A small multi-label audio tagger, trained from scratch: log mel input, arch efficientnet_v2.
Rows from block 7, named by matrix and row number. Each number is 128 + 24 x the weight over its row's rms, rounded and kept within 0 to 255. All counts start at 0. Numbers have three digits each. After the name is the row's rms in percent of the matrix's.
# fc1: squeeze-excite reduce (model.blocks.7.se.fc1.weight, 36x576), inputs 232-347
fc1.0 179:127134141154125114135140148093151127109183107134128142117151178155147141123121141127145089113114192149123146180109120086118124142137140147151111104108136137135141173141093146147186163152138141130147131126101121096134162134118109164179119185101148136170145136159092135149135127145131119103114163151155141173107146108125141161092109113132164102134113
fc1.1 050:119116089140102121081183131118114081129133081125084142112117120143134105103124141099123143091102076148065138088155081115152103103096097102104125108109117136110133124092119129154150078127142103144114112144139146128145125103118129102129128109136113152108115089102099133137110122135117107093080090144114180047081109120074068104129105141108112105103151
fc1.2 045:168094133119125169129120132112115086104164134139101133097153145098122117156103166124140149122152109084116126121147132132129075103141121138097099150119101117115120075144131083114124110147105125111084138133130098109164095150106120138115094129101138093140083122154096100104119107155150164108118104117115119127090115134114112149120111102083114125133097
fc1.3 164:148160122151129121142164151133109139114115158129131131153142137128153137157143153153094128110145134116113143123126170137134128147094112145166132143154132131124153118034122140100140142117086149155150139134145151156121102108140134104160120161164096119130152131166190166125125110110130151146138152128148129152144111155143134087163136143137106162119135
fc1.4 112:069123102126082084116113101127114151160098123121119107139124093115117103076122152127125109116113115101114102126103091144116162116110112130110140137135109085140152115089152103091114126152141095133117110076142107132110119110115082147132118149139141089118102094123152176076116109132107124131108119100138109112112116124116108091161117105127094134073114
fc1.5 047:142109151148143107109109134120156141119137124097134133095151088113098154119131105099099188107113103147126119098109127154141076045142106115113122111119123116106155103125115106126108095112151130110114105144115061135103156112172135105130138103148120104120193128061119152158123105116087081136126146137142126125163126106129115127133121087138105113083111
fc1.6 050:125131112142103073107102143126118149127112112111172092079147116108117086126086152084130093091133136139109111095132102101145089133116081134070109116129099084140118153140130130142138154104106114126103183115130138111126101137113115080070096163139079087128142054129130104094100121105154094121100115112103094103128120115101103121134132144125126157136093
fc1.7 148:085088133094137094112100110095163122132126121145088120136107128107144090139116092116145145139130134085125123117122125107108121136130191082137142096110164170163116123115145128124131139114203124113127103097111151114099157121123134118138148101112111106146117151114092126143134216134131124114114115157122111145133109127106140133097172082138138090119117
fc1.8 048:116110100137102153112099127146128144151094150092134123097136111147122123125182085107131075118123127109078135119153082107112107084139128156121122152110091116091133136114096117093118129158157095095112108107085099117110119143139142145150078133099141132130139115111095104141136122070155108150095155133125126091140126120113115097115126122136109153129090
fc1.9 048:118112118107096123123131122139106153126141065140074133102127129176141127138131078137126127128102149157090142126150123171158152096108119118121124116093144125101124149149132138141098124139129129112124092178106096126116075124150094124074090164053126158141145119125157159089123142096147140114129082129102149111147157130116115143158104093112129091122104
fc1.10 057:120113129133104120145102153092110111129123097137089108098165094128113086111106097082105103124182109096114119121094115096108107132105129103115132151142117052127102122138117100113120119126126097116153114139086117107150117139144115106156092130139112137130113136137110130084120101123140095124106121095147101103123126115069099113140112100141097092128092
fc1.11 051:096146135112135157130110101118125131120143150100108117114160132139110098133154155096134115172119135140097118121151119122168072083149123092101087113171092120129145146120109115109135095114119123119099087160165151133118093170115089147130150126133098127138124137096121142153085118138109141134117084118115124139130120113110159084140127114105126099125119
fc1.12 045:147092121128117116147137114113085125118088085126125145135100139123145097111108088100074124104089133106136111160130117124122092098119127121118095115123116126145117153121122097086166147111148127130141135132114096107101073122124095094136113137146113112115113127116099153104127085134122148125134106130153100140066160114164103159112128104139147160145132
fc1.13 055:112082134160126108081108092142106131096119100140114171106118160132120138117103121125115160111130097127086098100104136145119107102089108090100108075088098128111113133119095107130155120146120122115123106135135078111093100138142088103120116100144116118083108074109137123114127144145097116142092102119113106124135125123097083122116115120113121107111106
fc1.14 083:120092119098112077122120114131106115125126124126096129085088119110136102144097089123112156088101101081094139123112121078116099115099128103095118101139106117109146115096091130141105102097122118101112109070106096086112108146106115139108112123102091123103094121083135128112120086138138137095097139102127092114096119097128106147110097106095129086088109
fc1.15 045:118090067137133103102093103131151163113153090112078154150136154099138105186120150117109161110119105130110104115089116126112135104107115089156101097099073137111124106139122104140088136136102108117101145162136127117128128134183103143110110116119107122146117156099134130100128114119196114116078137084141109178158110112141106131114088110148126139091144
fc1.16 057:136102094136139192090109130110082126108112126132122135151120118141106097140105073120123119128103113143081130091117101160141099124127118106093113101146089093119140094087077110134152070100108103104125127095123106152098119149105139106099096139114115110118108102121153169124068077116116090108107099083117135103117123114135083121110109132091099110061109
fc1.17 046:151126114132144126116090130096082152129129144131094116093160115145103117127110122130073106122127062131135110132124112194084139112154127178109129095145111099102149116120144128130067120166142128140150083174114143107118128120131112087155098135099072127076065159121121145166133121141105117093158078132139089103105138138088123129086105140113089129147142
fc1.18 050:142100127095136111071110128065110128087139108117140094124141130107120124142081118121136125093096136105157099091110138110135132114119109085094134102095122161135103085133128119123109135157115132123163118123086095091097139129107119110123123114144101099124124153158114151078095112121111120099127111118126111092125134138129145077162088101130101142118114
fc1.19 051:102119140126153129119153123142141152120140119118137110111139097160085097082112154159109085107133102132113124129145088106143056141133088084135091122137117102092111148091110146119165093151149126116109099116110144126131120165085092095114118145150095099130129090157122160140122111107130124112117117138133114119131139112116154122145126158117120103126102
fc1.20 163:109103146158091104122135131133136133165121125104129120164164119153125146148156106122119118113189094132153152166138145113150124132148108120112129138171135099092157130149103134170074120134086132146139106156136110141144112140170170132116125103131111163128136107096142182140105075092120122144137119105142134123109114165150126142115118155129121137153132
fc1.21 056:107124104144120108127144159110135152121131131139100107092129113098105110124106150140118170107125146141108112142083133141157123112102120085169129137152130118112149138101151102114152103093112118147118147113120114139094105132151050113120129073075087114115134119110125150135121112125133101140148122113093087125123149127136121108104136114097121125109117
fc1.22 179:133162120142177163144157119154122170186129122143142121137146125110146145100138140133135146163151109120131113143075096167126149170159144135144142162140093106148133080137140163173160132173154146142153150154172125158162139166145130113152105134139128091138149141166165169110141128156122126128133135127118112143139147152141124135165135149129139114161119
fc1.23 058:083093110147144155088122108085123123136150096134100102079088151106099082101161163103103133109069127079137052117115123126140145093103112139119132101118127135115119090116152098146089091109118110150085134150130103119090097141150075141085126111121110133090101084140102119089149139098148116118121135135085136104114143106110159133120121106104128098126064
fc1.24 056:121152092145113118155142114083147124127134159100114114100123106119144094137148107130096107113147143128113138109154129123157092108113107117106135086112101129135159085113119116081144133093096114139110107107130128157124116173102147140134100129117126108133122093154145158137103124115117140127110136115139124159129099102110145120133134100118137091125111
fc1.25 160:121153169140163167143084121123122121110138134142150124112118132089080160095141147148169154164101137134152108127150149183111160123140126119119159138103149177152128111146183103128131109149152154115131143125150135153151131156106106162089149114140176128113106136141118124116132134129128133146163123136147136099106163128129139131140182145121168170104153
fc1.26 099:103122110114122118140127101085107100125114106109136097060138071133124105106081117091098121100109106125107123094104115092075109126140114145126092109097121117133094101132127116117086128112084109114123103124101123107131107090090105113136123133096106096116091120084121116117110131132127115107104120117102116126111082129099094105121107111139120091107100
fc1.27 139:174171121155119112166132175168115147112198113125151123161180133145137166124116136139135141125103136161122107145135110126103122148165142113151110130102145113122129143176139136147124115175114156133122146107121157130121161157104153146148129154153132167094117121151144059122145100125122166122149158144159152142136173132119107146126106134144157142145138
fc1.28 145:162132095116079088136141155109118119074120106106117128177065127105147122157117137140080112090127127130124154136113126105131094124100122155158134134093127127132134131055097155102120105124075141149142123135126126147153132087143133107161092143121099119132141113181144119131114115110114121116100171129093122163140099132127103115151098146121096116148133
fc1.29 047:154107128106127137171126118183103130082153156120106158083146106103125131125156160090155142164101129105118112123103130133142124143095152113139150134148104135133113153123128140161117097132124122152108114173104108158130122152136086156165084144118119142137089119140095114132143164103135112187074128076130121104089147140111122114099127137128105136164107
fc1.30 164:097125161102129101146112111196157164165126117150103109123160128164126156141127135079143129154155109117172114158162140106137124135164142125125092161144114101109132116214119113146098157133131103134127116170103176136152186083148169159114124097134133164153125169070115162122135139089121125105105112115130153127123138127129145150144085125143160142135147
fc1.31 047:101119141121139112087098125110162114157090105065134136129096082139131088117147117116123129120111109135074179119129130124157147083096089118104101104117074100085133140145116114134146135173133108111140104068142129139098088120145084102107145105097100124130142101079143128121134118125168120141103104141106116098096148121149108120097120139119096114136116
fc1.32 047:108104096118156128086147071113116092141085120123118107122157111111078131142117109109093122151103116127163138142131130080147149065112087152112148095132135114109094142107104100135151103137074142098116139158140135115128089125146119140098114094118114107119105077092112177101136126099095106097108095109138097092096108122109136131122114108129143126152087
fc1.33 188:118137107115134127131141084163115151139079171106106122125078135137145107159126093134102150136115153137117144134145113139143134124065158139134149145116158150187113134061114138107126135104177094129149111142128165148133132117101109119107151114134124149122155120126170139108161190121145173137129146151132121141131089115140167082128160140137095129122144
fc1.34 044:106146107094115139125106139153083093115101096113104134116140109135079117149119085130156109091138097115134148104097136180099102138104152166126086120146124106136137082111105139125143115116142124115140138117127131116136082122078121109125103110111137117115128101133084133132152139092098076150094185155120116077109103170169091145127162091196167136119148
fc1.35 088:101074068123111163112132091144137136171105100096103095123153108139098104115125112101126106109113117097111116109114097164145113097133111128104112130134108062119115085113142120094111094106116109114110095119114102148108104119133123143105126136112131113134089123125118172119107106085129112092105114121110125111127111118112115133126108143121102140145072