{
  "model": "multi-label audio tagger",
  "n_mels": 64,
  "activation": "silu",
  "depths": [2, 2, 5, 2],
  "num_labels": 36,
  "residual_init": "none",
  "beta2": 0.95,
  "precondition_frequency": 20,
  "merge_dims": false,
  "decay_fraction": 0.4
}
Rows from block 3 of a small multi-label audio tagger, named by matrix and row number. Rows with one number belong to one channel. Each number is 128 + 32 x the weight over its row's rms, rounded and kept within 0 to 255. All counts start at 0. Numbers have three digits each. After the name is the row's rms in percent of the matrix's.
Before each channel's rows are labels from the 100 clips, of 14976, where the channel reaches its highest value: "strongest on" is what is common among them. Only what is clearly more common there than usual is listed. The data: single notes of musical instruments (NSynth). In brackets: how many of the 100, against the usual share in percent.
# convs0: expand 3x3 conv (model.blocks.3.convs.0.weight, 288x48x3x3, each kernel summed), inputs 0-47
# convs1: project pointwise conv (model.blocks.3.convs.1.weight, 48x288x1x1, transposed), outputs 0-47

strongest on: octave 5 (38 vs 16.2); octave 6 (33 vs 11.7); pitch class C (27 vs 9.1)
convs0.248 079:164079112140149136102105127165109136149097202086122130124114145055161118174175151115104100147141084097121134130101160133111185074192132101178144
convs1.248 093:081107147142159146135145118132155128173107108139093065148168067120118103110166116197116150168144103059144150093062162102095121102101156126077133

strongest on: pitch class G (26 vs 7.8)
convs0.138 092:175119156104161145089117120110106134108093143160176199166155112113140142109129133166088147210136127130095124117206114120112191124111081110180147
convs1.138 100:112075178136132093128124141164183188173087097152172105144159109152121129048141148109123118151067157142131105119133168098178129155139140086162172

strongest on: octave 6 (55 vs 11.7); pitch class C (27 vs 9.1)
convs0.35 102:104070078097090115141149136170127170115146164090195160123167161141061150100074083164147153100128144130075174112117103156088127145099107136144146
convs1.35 117:146116127167083161130120106095111096110144136091127150134147091152142126170144117056170065156115137152178050134180157118140049159137122161129104

strongest on: octave 0 (56 vs 2.8); instrument family: bass (55 vs 21.8); pitch class B (40 vs 8.6); note: B0 (31 vs 0.7)
convs0.110 093:137095127101172080137092179076104139174109186136092120152066116109167193153127133142141124164105095140154095088121124184140165084136175140114097
convs1.110 109:143111125109116151131169116167132209105159115154153132120107158148146116099091111149079130105172128041144131166120120198062101162157161116086106

strongest on: synthetic (61 vs 31.1); bass (59 vs 21.8); octave 7 (33 vs 7.9)
convs0.250 102:102135055150096095143126114123130168083072088125215144129137143073057097087161124112148155144130145190132103120131103139094172132126130162115116
convs1.250 108:145187170089120194124142123128094087130163108100182129141125147104164126130162102113131087100108183123097067093108141093151140076146098184182105

strongest on: synthetic (77 vs 31.1); bass (70 vs 21.8); octave 7 (50 vs 7.9); velocity: 25 (41 vs 19.1)
convs0.75 111:134118057123122132112135097089162163056176075103144113139132115126111154125042127075143125105135126174180083130111141162119124149124095164186140
convs1.75 090:133131194152101181137160111072087148126164112103172087133107091138118131147153069181147105104137103128115078143140101080172157128087186109097087

strongest on: octave 1 (65 vs 12.1); instrument family: bass (47 vs 21.8); pitch class C# (41 vs 8.3); note: C#1 (36 vs 1)
convs0.56 089:141067078118122126136171183121089168081065132110178126125149160066147165135155145112090168182158127170142097094138155106192138129125154118132128
convs1.56 102:113128190119112135137186156139132130113083112129132087113114031115138111131122142142098060149093102142156129121155134132180086076102135215125143

strongest on: bass (60 vs 21.8); synthetic (60 vs 31.1); octave 7 (35 vs 7.9); octave 6 (30 vs 11.7)
convs0.130 089:169099088145118094166113155099148129071163189121166192137124111136096181136138154123115142182122154141154149145178081145151165164175126061126105
convs1.130 116:147160122072166128143135147097127112127089173145087099117069043108110091140093103152099100141137162091102137183132154091095074125092089111102089

strongest on: octave 6 (31 vs 11.7); octave 7 (26 vs 7.9); pitch class C# (25 vs 8.3)
convs0.76 123:188137118131158143125145138091142087085159159119157171070103160138132128143128134226063066151104113119100126156098101109103180136104147094115116
convs1.76 080:142101184115156086122097131117177136168079158155172082117146055140189204117127156127141130164072129130144159153102138172122122086139146127091127

strongest on: octave 7 (44 vs 7.9)
convs0.201 104:118159105133054122111138137140063146116082125135114083131159110125201138148067120107143128187090069125111088136100098108162142100066120099096148
convs1.201 103:107114107072102141166104125130159132137112125145105105131142172143138093147192206150061075102147133114213100096159109102116173135083136153136130

strongest on: octave 7 (48 vs 7.9)
convs0.260 098:137081113095155146117161137093137108133191159105190069185126157132136149096124102192121112098118138072099124128114165197124156139154096118111187
convs1.260 092:116125168092140175103116151078119115135102155186202100117171158120146112131129114140069170105094111108112095173115141086155139076084131158055125

strongest on: octave 6 (36 vs 11.7); octave 7 (34 vs 7.9); mallet (30 vs 10.8)
convs0.59 116:156178144104137094123180116165089084184118177161100135162112172158133125126114131102200159092200135086089097067128127114122134128107113140134168
convs1.59 095:087080158081143121099129147114106155170129150128156117154160144105090090120145153129140196172126151099136102163181148116153218123071141065123122

strongest on: octave 7 (41 vs 7.9); octave 6 (32 vs 11.7)
convs0.181 113:131126083104176183138123129084077149159155137132117089120147200127158189118097111118110119132118092132126161192170111139106101101132150199177172
convs1.181 093:128109092146107079149161117113144153063103117149207064175169104096084088119102116152157118115153140161165125175131144132078128173108175101110141

strongest on: octave 7 (54 vs 7.9)
convs0.279 107:134109115137125088167147160144125175138164125131185097147119167101049129109093067150143103081167142100127118108098182173115116111087161158066161
convs1.279 092:072120163106120132098132097090125144095095175121165135196164163087175090159173090120107170113121049111145110135133106090089099122091103148105098

strongest on: synthetic (63 vs 31.1); bass (61 vs 21.8); octave 7 (35 vs 7.9)
convs0.108 090:099142196126131157096095137066107117121108177174139155142173098067132176167152185108111167168118113140149123154137126086198148120102093104120156
convs1.108 082:105137141144123097133155188162134159167098151162119035113129080068149165050121077109110138133120128108110143168126118111168101121133108064141143

strongest on: octave 1 (53 vs 12.1); instrument family: bass (46 vs 21.8); pitch class E (44 vs 8.2); note: E1 (39 vs 1.1)
convs0.191 087:102136089079109136166158109147157085069183125147177165098115176074104102090166145120086117118128092110116159125118137130100121136148192171178174
convs1.191 100:109123067143171166147089123135096096135128194141152148123088124145123138098130086125180146096067132181130106151061109105077109105090132128069087

strongest on: octave 5 (51 vs 16.2); bass (44 vs 21.8)
convs0.117 094:113089072133072190137121145124153156127133108085123160102100171102093172086060101126107144111126108099051151074143112109159115150124094106172142
convs1.117 104:109093146148061076162110042091127123086096110132140125155168096144128119118147101081181070064131166139154114137090101120125116145097125149128084

strongest on: bass (68 vs 21.8); synthetic (63 vs 31.1); octave 0 (40 vs 2.8); pitch class: B (30 vs 8.6)
convs0.68 077:129084084116050088181102097151165174051154143111151132152103110126111122131111161124141155090103112111128165169123146092115105115101140066159186
convs1.68 111:103102114129111170118087145107099121148114176170154143128067128127109102118094133143123058146117092134162081070159119145154137101056073108058107

strongest on: octave 1 (51 vs 12.1); pitch class E (32 vs 8.2); note: E1 (27 vs 1.1)
convs0.27 111:107128100088159126117125127075110196155128130113140120124147125139113132067196179112152195125123126078143136066178132070103173163104117130174119
convs1.27 084:104114169111141136088137147185172104131143140083143116090122139118105124123086042168198133128132150159169096129064173136151079085112104138136090

strongest on: pitch class G# (44 vs 8.2)
convs0.19 110:069118095166043092074126100121121118174141119128137097167094085122130123100093110143154124156101097133062118130156120153127129146188116128096204
convs1.19 099:100112126046120172114129089149117115133146111137094103116156180129134070132236127102093104053108111113165117152145154098121123124128114128101086

strongest on: mallet (27 vs 10.8)
convs0.219 092:131148176115140115077152198109145087131097132147162219151131151105135152151108125172129082201124085103142065126096124126116158124132137099100169
convs1.219 112:167118179161161083120131131120163138172116139170121065101134085131139152119165114141072157178095133056126191107156161125181119138100169093113126

strongest on: octave 1 (51 vs 12.1)
convs0.102 110:124119055158108128123136103111200164161159131158155162118168123112097101084155117140149143184145110181096171098217143148110139128158092150099139
convs1.102 104:154091129144142129089114131134101131175144153132101103125080129118104049081130108150185072046153193134084105121163145115159146119162088145107106

strongest on: bass (47 vs 21.8); octave 7 (33 vs 7.9)
convs0.182 097:149176175102194164106124159128087178139169088091140142131130138132134142104161090136099148159128102077123128132114134183126137106097125172233147
convs1.182 109:095063155140127097115137152084154212111107120091172132194140088147099083144141146148133136101193110129135138173127112068123116145116168087112167

strongest on: synthetic (84 vs 31.1); bass (67 vs 21.8); octave 7 (40 vs 7.9)
convs0.22 095:125104104132091146134107098143096073098118121172091148123097109142102042087190146147138131085122143167144091162199081111113104175124090109126093
convs1.22 109:083062092110103170186131145146111122101097093112134111122109156157146095076077103073124083097173203087103129110080162125112108140132127106133104

strongest on: octave 7 (49 vs 7.9); guitar (30 vs 13.1)
convs0.169 097:150135113154086132090126180090143122148183145153167108190129129123079107090123031112129112094137128065143096125146188136129151112111149177091132
convs1.169 109:103129165067129155110091127129084127123082190109143095119156133107142164102101093124105198123132073080129152155160177061102085118114128138075143

strongest on: mallet (30 vs 10.8); octave 7 (29 vs 7.9)
convs0.73 103:179108132143198181107087144085088095112160144145202128124165171047091115121094115114107121139144172121099132111125168117098098107110125175146115
convs1.73 101:117078146099116122137152042082112140119139155117139077205161123070165109136121092096125152089123104100089124164102126127145121151131176184128183

strongest on: octave 6 (40 vs 11.7); octave 7 (34 vs 7.9)
convs0.9 097:117152179150088084121113083104131175224118140145132090194133158198108157120129067120178149146132097139092142156129149146126153150124132135095153
convs1.9 112:080068143082104135138057109108131111135131098112129134122156157116077085077172120165123177158184115087157132160166155101099077095162096099134119

strongest on: octave 1 (78 vs 12.1); pitch class E (30 vs 8.2); note: E1 (29 vs 1.1); pitch class: D# (29 vs 8.3)
convs0.285 104:143119213178202090108151142103127094177101151177119103138132122177127115185132057146136115141120095143121127132121170160130127100158152175103168
convs1.285 097:146084116095077127113156078106130098106114191144139101167137107094120088094187129129109200121150095105145105201187083102097123112154128153149127

strongest on: octave 1 (70 vs 12.1); bass (64 vs 21.8); pitch class: C# (39 vs 8.3); note: C#1 (35 vs 1)
convs0.257 103:061101122129135087173066098137128119095167119137142088140117075130182188110170171158062114132144123140110123135112155086113142093145157059104139
convs1.257 107:135116103058149189150150112132162160190141144151129118085109125171207104099120086173148091116106087088153131153128118133086103117159102124071156

strongest on: bass (49 vs 21.8)
convs0.232 079:122133105089114089150094127126133037098151144167125172146096153161105144190136132135091178114108093167071187111072152148087143108142102130122156
convs1.232 111:098092097131138104156087167137066120193103191174137156166131152139171103141128111150182159074111086160166092139079105103122140141140106146134082

strongest on: bass (54 vs 21.8); octave 1 (29 vs 12.1)
convs0.10 096:157134183133163112107150126169058131133124135138112141111114054189095135135117157108118097118201141162126131111081123141108094109190083091188130
convs1.10 112:141114113084131138126152052107163137141138155126160154178137166137162029111123111141117177147158148140080114131102100058136116181121182124156140

strongest on: octave 7 (35 vs 7.9)
convs0.145 102:187151186157115142121116110098108143169148127157126093215164138133131121112174051133144083110152150117111138138169176150131145090095120157142194
convs1.145 106:053091149067142133147082137152139154155118128117150133106165134131112141062137110160078171158107084082133124187148153089087084087134090104117158

strongest on: octave 7 (45 vs 7.9)
convs0.127 117:168113146086102161132156148160058214095096123088138122095148106138145152137085138161139148175087093179137123102176083120144112111115115106178166
convs1.127 087:106075153087092142135102110136132145129079112179138095165124094085190094133118148154114080102131165194116110159119133126144166197081164077152138

strongest on: octave 6 (28 vs 11.7); octave 7 (26 vs 7.9)
convs0.61 109:125182176129203127078122136145040144167066131127126119128143123151134152146170095139144092171132083103140127121131172129147153112144142145205161
convs1.61 099:112087156137146127143127131130172143134085110105126099160174102115153115100132129173144191183158109072061155138133100074099093178076180108160148

strongest on: octave 7 (66 vs 7.9); pitch class G (30 vs 7.8)
convs0.244 111:120127047159074127125160134157111162088061133114134067129179156121182145132101160137165162175117111128137135138148085096179140128113075106131172
convs1.244 099:100069134094088132158163144129121139114070087156080101132131123112149152132169151134067126070144178169153054099126121106116161100084154183137139

strongest on: octave 1 (61 vs 12.1); pitch class E (37 vs 8.2); note: E1 (36 vs 1.1); pitch class F (28 vs 8.1)
convs0.249 105:136152221158144106103179153166099090115165085118150152108146165184077125125088087136168112145150097187120130113139145184149113110109109142102167
convs1.249 106:129069109101085134109096107095123109071105173126149117154179128122133092107185103098109189157155140133110071150166075062154125132145125110167087

strongest on: octave 6 (31 vs 11.7)
convs0.112 099:206074092166143140134146157115103080154109133150117127135150098164165135103129163140088157162205135175113181096111128115075153082123112116155087
convs1.112 096:079118097124106160146122074135126093163086080174131128120180109094154084089095059183122116117151144096134117117098144144178124139174200117160128

strongest on: octave 1 (80 vs 12.1); pitch class E (48 vs 8.2); note: E1 (43 vs 1.1)
convs0.235 085:105122158126169150121146110122053120132076132154105136156103044227127127154151083106102089172124099141115104155154144163160104135088131116155121
convs1.235 094:095077131155124168131099171077160094079150133139144077108145083098128114078155122175113185142137127111112126171105084107066120140151192112156088

strongest on: octave 6 (32 vs 11.7); octave 7 (31 vs 7.9)
convs0.121 086:124111098091130183129173095116110074115173134153143076133123125111138105111054180096174118090174143091116124143118075177139124108159063112126171
convs1.121 103:094078143111114137140134135116075105175078148146200088128161185108161108138169128172139132114123122157143139121088198125163166120086158087147070

strongest on: octave 1 (67 vs 12.1); pitch class E (36 vs 8.2); note: E1 (33 vs 1.1); pitch class F (30 vs 8.1)
convs0.278 102:122120151125128088073169166096134131130103123179068174098112114150096111142093129074159105174195082155092088122101129154133145142104098092159190
convs1.278 108:141118141138159144115098151153116047153157146154146091088139190086095072158216102187127129127167145158106103118144114169145114138106124112148083

strongest on: octave 6 (35 vs 11.7); octave 7 (28 vs 7.9)
convs0.172 089:088088123125155143132150104033075132171103137164132123152156148133186120114135094121064084126165134098084111149148151191131154129115179171110128
convs1.172 082:056079134095145099090097100138164113106124141093150140110190130136081112109120092149127119157139146038154152194134150139077093178142115114130148

strongest on: octave 0 (66 vs 2.8); bass (61 vs 21.8); pitch class B (36 vs 8.6); note: B0 (32 vs 0.7)
convs0.274 089:122077082091096144147099109140133117096170143105130141133081180212081106115155120125135174067149160118147138122136162090129080179071121160107134
convs1.274 103:126105076070070141111088111086072107157144153154113134115115169174064146083089104106134126141125082096122126070162126109121152157135114057119144

strongest on: bass (74 vs 21.8); octave 0 (57 vs 2.8); pitch class B (35 vs 8.6); note: B0 (33 vs 0.7)
convs0.280 128:120089059104176148148110146099146109136157117087187098161144183114140108086141077162119101074180158064102128151153131120100121169104173138103120
convs1.280 100:093125096104086125086119072028100115071152169119189074135140137152138153107123102120115127160083103095137137126127147113110099193115161136102153

strongest on: octave 7 (25 vs 7.9)
convs0.51 118:202089124038116094119085109168105111134116126134136152186126211088132137079178109139110126155121125101123168091090166098133120121159134127132128
convs1.51 110:138132143133091159121151146093120137098088143183110096162149100151199140143164144116158164116123094118143098203076164048142070164120146145118152

strongest on: octave 6 (31 vs 11.7); octave 7 (27 vs 7.9)
convs0.7 101:123094145160185156101140137042082156141135143120153143136101152078110107074137108161123067130165141079109148115100159135130127159087205153109159
convs1.7 084:061100134079110119114126114105125106063190127125149085125174151065165159144178104121101164117118097113152159157113081127063116141111112166124174

strongest on: octave 1 (61 vs 12.1); bass (51 vs 21.8); pitch class D (26 vs 8.4)
convs0.155 098:198131168127094100052129145145075121152120107109159109140194149183148099104185141154071163168137167119147138137109140103122130121109155161166088
convs1.155 088:144102141079147132077131138115161180163105148121099205166110143169101113144070126109114137131091115085102083154149101073135084137151154064114173

strongest on: octave 6 (34 vs 11.7); octave 7 (27 vs 7.9)
convs0.163 085:099047096126193131091114164122119121095141143122110154112130147125163119146162144136083064166161079042140135118113163128130138107108170192128151
convs1.163 114:071096162136132135112142132110088098120117140146114071150200089094098135103171117188107118162112135131154119147058123151061134072085150127083138

strongest on: octave 1 (68 vs 12.1); instrument family: bass (50 vs 21.8); pitch class D (34 vs 8.4); note: C#1 (28 vs 1)
convs0.261 097:061138176137092056133136115191110133111125124152147109132155090133122133128169153126097107135110096098135086142112145083215166109147107072076151
convs1.261 101:159129140136143162147138168193169176136117155155105101086116076131205099115180124168113162146093056097091133109129092097123125100146081114102108

strongest on: octave 1 (70 vs 12.1); bass (57 vs 21.8); pitch class F (37 vs 8.1); note: F1 (29 vs 1)
convs0.262 101:097116060110083162151142138153164125078124113102121170093124141151195152090131141162124133159112080095160134096209099125136123158052133117106108
convs1.262 109:107110104087095169153087141117159116136083133106128164111177084153154090134108117089121081062145155143152149137103102143126213140058112158136081

strongest on: octave 1 (48 vs 12.1); bass (47 vs 21.8); octave 0 (26 vs 2.8)
convs0.241 109:110151169086167144092125159093127179087096160160111151053133096182158088112167140122122124195102145109156129153153139122134105110101160199165115
convs1.241 092:151107098150146110089093122125136156125137173081100078150133153151103099065115080078127138142149129097098135139112085102047070165151188090111123

strongest on: octave 1 (72 vs 12.1); pitch class F (38 vs 8.1); pitch class: E (31 vs 8.2); note: E1 (30 vs 1.1)
convs0.83 104:121147173125112143083153105145096125187125098113137112142171202176126144108075107131149116165092072118110114133178100117161140171091172189165162
convs1.83 105:046070160133122103151072122134129132095085151134149066167208150128108167112175111124133153157110127143131108161141088124067135135108128079146107

strongest on: octave 6 (38 vs 11.7); pitch class G (25 vs 7.8)
convs0.32 102:126114086106138169106181076147153157127113140166150098160152133084192103120068165107160148107169124110105104086140078142136151155114126055180160
convs1.32 100:080106185106133109144114157105089164153094116150152093108167163085134112107135175159151131127068148167096091142164197135137178110068152106150087

strongest on: bass (56 vs 21.8); octave 0 (36 vs 2.8); octave 1 (31 vs 12.1)
convs0.187 111:104093164094088123111084066156128125104200152088150155127127116142082120108182152118147130073112146112094140154106086104153128112113075046114101
convs1.187 100:102128137124072174138122114129159122110086203177133146125138116148151143147121118063154144118118117105101100137120118029124101148188119080060132

strongest on: bass (46 vs 21.8); octave 7 (39 vs 7.9)
convs0.69 119:195117163073091181125146121193139098110085154110129152146166108160121139103092110094163167182124154124153116059150115124113152179102087102156113
convs1.69 092:150084160136163133161082160117088126145063169131131132174142167155120146104145140135086159131108202169134099132123161078169153122123132036150119

strongest on: octave 7 (49 vs 7.9); guitar (33 vs 13.1); mallet (29 vs 10.8)
convs0.115 108:098170106066154149085131133156127206135150087077167121146161162065136155128103165112160135106120123105137130091182117126141105108097065123174165
convs1.115 090:097100196132136126108140092153080198128099122148182053157127094129131114092149094201149119170159129135088132141125149148173117138091150078149121

strongest on: bass (83 vs 21.8); synthetic (83 vs 31.1); octave 4 (38 vs 17.2)
convs0.202 096:069164060117131142119146070112136189092146141129103140131114115161092141117128094042156105072096102161098110103165151117121126132148152151172182
convs1.202 112:130152120150132134141159167129125114163214138078123131124157152086101103099138192134185116149165155153160119116183140088146171158112100173084068

strongest on: octave 1 (71 vs 12.1); pitch class E (50 vs 8.2); note: E1 (46 vs 1.1); instrument family: bass (46 vs 21.8)
convs0.282 101:200097108094156115093088125095150117126205134138167166145143165114130109086155086184098175175109143126146134130117164106112073116139119161190108
convs1.282 101:087131124132073114086092137109082132127138134154147134127153103147142110105092158151114113058134026105121147118099151099132086103082143144070194

strongest on: octave 7 (43 vs 7.9)
convs0.230 083:105142103116088151075167127140180138109065195159131169111121109121176113127089119140179119187090089122130128111160130148145148181076178088121152
convs1.230 099:116100096148115112175066102092116134099131091074041136087098157140116127132138151079114080114156151156156125125144181111152107164084140123202128

strongest on: octave 7 (34 vs 7.9); octave 6 (33 vs 11.7)
convs0.119 089:176125148134130103092133132106109041115131123122131193138114150153128112133200137157056126137168111126153124188088121047131169104158108143108124
convs1.119 092:190078125093131119106121178124152120171087151170097129152126100152122129080112130146078204172108100100125145152151123107090134102161081094060156

strongest on: bass (75 vs 21.8); octave 0 (44 vs 2.8); pitch class B (38 vs 8.6); note: B0 (29 vs 0.7)
convs0.133 110:098151110089125154142135137113154157106176119130188095130083180087106117114177136183127072121140131071076060098102150139137123162080161113086119
convs1.133 090:101101154121096153146132127136147131044108117105140141126166105093178178129103129083135160163070066075200127110102150093186092124146119120126117

strongest on: octave 1 (78 vs 12.1); pitch class E (49 vs 8.2); bass (45 vs 21.8); note: E1 (45 vs 1.1)
convs0.165 118:226106113070132141109122144189163078092136118113180187123137180117114131097103116154101127193116107178113143144143119114091116102118129164152106
convs1.165 101:149125154123078128146051090090089137137076162160137145179139145147155131137078089130121133047113099167131132141068125103170104131152146097133186

strongest on: octave 6 (30 vs 11.7); octave 7 (29 vs 7.9)
convs0.211 076:106104075148159144137150092076147075105071177094115151110126164160161104130068100135145081163139134122113096154163110145116144152079172143051137
convs1.211 124:134123078130096112096088103092140142120151159031121114059133116127126118147141161095074143136115149132104136097203112096099126120104148162203111